config.yaml
dataset: "single notes of musical instruments (NSynth)"
n_mels: 40
hop_length: 160
layers: 14
kernel_size: 31
init: "trunc_normal_002"
muon_scale: "spectral"
lr: 0.033
momentum: 0.9
nesterov: false
orthogonalizer: "newton_schulz_5"
adamw_lr_other_params: 0.0012
warmup_steps: 140
weight_decay: 0.03
Rows from block 7 of a small multi-label audio tagger, named by matrix and row number. Rows with one number belong to one neuron. Each number is 128 + 24 x the weight over its row's rms, rounded and kept within 0 to 255. All counts start at 0. Numbers have three digits each.
After each neuron's rows are labels from the 100 clips, of 14976, where the neuron reaches its highest value: "top examples" is what is common among them; "loudest" is the band of the loudest frequency at the time of the peak. Only what is clearly more common there than usual is listed. The data: single notes of musical instruments (NSynth). In brackets: how many of the 100.
# fc1: second MLP up (model.blocks.7.mlp.fc1.weight, 768x384), inputs 96-143
# fc2: second MLP down (model.blocks.7.mlp.fc2.weight, 384x768, transposed), outputs 96-143

fc1.632:176118115140071105093097115116091182143155112090170155134119097119136138101136144128163131130145167076136092107107145129146135138150130064139102
fc2.632:096143150146084145140152153126142119098102127133107116117091147162173045196111121163104104163141084152102155123107116153130120123099132133134162
top examples: octave 6 (68); octave 7 (32); pitch class E (31)
loudest: 1000 to 2000 Hz (55); 2000 to 4000 Hz (37)

fc1.307:143115149138128122166104145139093162159167138117073121127124141130106172158126133121199095118144119107079137124155102129141167092121121142145113
fc2.307:146089121105131106123119094110164108086142157159151134117118128095119082118125140119109130105187133101143123124127121148168148132089120143088114
top examples: octave 6 (69); octave 7 (28); pitch class E (27); pitch class C (25)
loudest: 1000 to 2000 Hz (45); 2000 to 4000 Hz (35)

fc1.405:154154136139126095116145132146128130125112158133144137126135109140141124089127130079120171141103126178131126122123113149133160141093159170096145
fc2.405:102126108128150157154084112116135126120144082160135119081082132165112138169158217102168150127124125097120136117105118150123124090137096074126120
top examples: octave 6 (66); octave 7 (31)
loudest: 1000 to 2000 Hz (48); 2000 to 4000 Hz (47)

fc1.615:131104142105105138121103126144154140091116134106151156110101118140146145156122148085107111142108124162150129128138134119177154121110123119160110
fc2.615:097092125109098104127178182089084124136150123121143150089160096100121147173155086122133180108154132126130146063140061133117117147106113143141137
top examples: octave 6 (76); pitch class C (34); keyboard (34); note: C6 (32)
loudest: 1000 to 2000 Hz (68); 2000 to 4000 Hz (27)

fc1.451:116143134149147118119153127151114154138116140150150121103135132125171112093103156124135176140105174125105143147095090104114120134151132107170139
fc2.451:132145124122153144123119135135170114159099122124113153144114135147098159143112086143150130149122135109130131151136150091114153101087114125135101
top examples: octave 6 (57); octave 7 (40); pitch class C (33); mallet (27)
loudest: 1000 to 2000 Hz (47); 2000 to 4000 Hz (41)

fc1.316:158126092131122121143159104130094153125123137118136126159130137075127155161153122103102125086168136105143148142132104119175136138133099120192095
fc2.316:107120139133144169140111189083158122131145089129130142124130086130153121114135151098138144138116111132112139119119153196123155145133107100097141
top examples: octave 7 (96); pitch class A# (32); note: A#7 (31)
loudest: 2000 to 4000 Hz (70)

fc1.218:131130072133090123114151095098180124112127114098127156120125164140146091115134120116128141138140159162111134149089093151136129159124148126089103
fc2.218:152107144097089146109147144086118118152118126066152112105129121115115149145143142129116168152096123134133133092095120146090144124099086094132114
top examples: octave 6 (52); octave 7 (45)
loudest: 1000 to 2000 Hz (49); 2000 to 4000 Hz (38)

fc1.391:167112103143187117163109145148140156111137116160139106119143086134123113128131128097154124068178148108078127130145113143093152135116115110118147
fc2.391:143112107123140111097143130122167106115131151110128044132147141144112141136095138136135082110145141103133122106105101120117119127160121177094115
top examples: octave 6 (70); pitch class D# (45); octave 7 (29); note: D#6 (29)
loudest: 1000 to 2000 Hz (48); 2000 to 4000 Hz (34)

fc1.465:094129123137111101136135125132147134123133117144152128144120116138121129159140191141107163128129119121112187157147094087117142151132141116153149
fc2.465:112124133144104139124163098088136116103106121107135070100118111121118175141143158132155168201111155115136153129110127153156164104172104112092115
top examples: octave 6 (77); pitch class C (42); note: C6 (40)
loudest: 1000 to 2000 Hz (57); 2000 to 4000 Hz (40)

fc1.682:167151092136160135108123121122149157156100114108154145115086150151114114118168144136098114138160114139100159142111093141145112122108131169110098
fc2.682:110119143090116118129096095155159099092116113138119114132117071116105110119144125128141144091095126154186144100133090130126110126102124097142089
top examples: octave 6 (62); octave 7 (35); pitch class C (30); note: C6 (26)
loudest: 2000 to 4000 Hz (59); 1000 to 2000 Hz (27)

fc1.311:072139118145138149125120113111146133174141169124138150128119129165146129121100136096095136157122155121133103140099095124149138127123134127149097
fc2.311:162148075118145124142138158149120142134129082118147149108115134178098155079138107120129137128121138146139173124163134136181125131137128094103118
top examples: octave 7 (50); octave 6 (47); pitch class C (28); mallet (28)
loudest: 2000 to 4000 Hz (60); 1000 to 2000 Hz (32)

fc1.8:147073130117142128132138086129128177087096085109151149131129137133066142129131157122165108146125115097097148119099152133157163141117152152111160
fc2.8:113151102157118139119102154125123086129144131160130175111095141106132109123140122093120108136111114121150126165118109131139167084157157109137128
top examples: octave 6 (65); octave 7 (31); pitch class C (28)
loudest: 1000 to 2000 Hz (56); 2000 to 4000 Hz (35)

fc1.468:138118135096137138110136163096147102070145115111115144140121150135139111128133144148129091096088140116139162122138123129154106151162113124120131
fc2.468:110094109191104137097095166113104129093148089125148130149096129097114129123168116135147133100156145107082125127051127114154123102133154121128116
top examples: octave 6 (63); octave 7 (37); pitch class E (34); pitch class D# (32)
loudest: 1000 to 2000 Hz (46); 2000 to 4000 Hz (44)

fc1.698:100107149138127142111116081137087138138134125096108139100165147119113143138100116105101123180130132153148108158110128193136147071168111160138066
fc2.698:143136127135150159118144104099108076116136120105144120110137155157151097105132152107158157095110144086143169087150125104140093162149154151093112
top examples: octave 6 (83); pitch class E (26)
loudest: 1000 to 2000 Hz (73)

fc1.115:162182100138124110148138073132142147130114173063131126115075123149134106132154186133110155152123121184155107126131135087175115152097160109136143
fc2.115:095087133129122187088167113147122118072144104142145098148127154115066169135111132111127139119113156093154106135141136116098138137115112161152090
top examples: octave 6 (57); octave 7 (40); pitch class C (33); note: C6 (29)
loudest: 1000 to 2000 Hz (48); 2000 to 4000 Hz (46)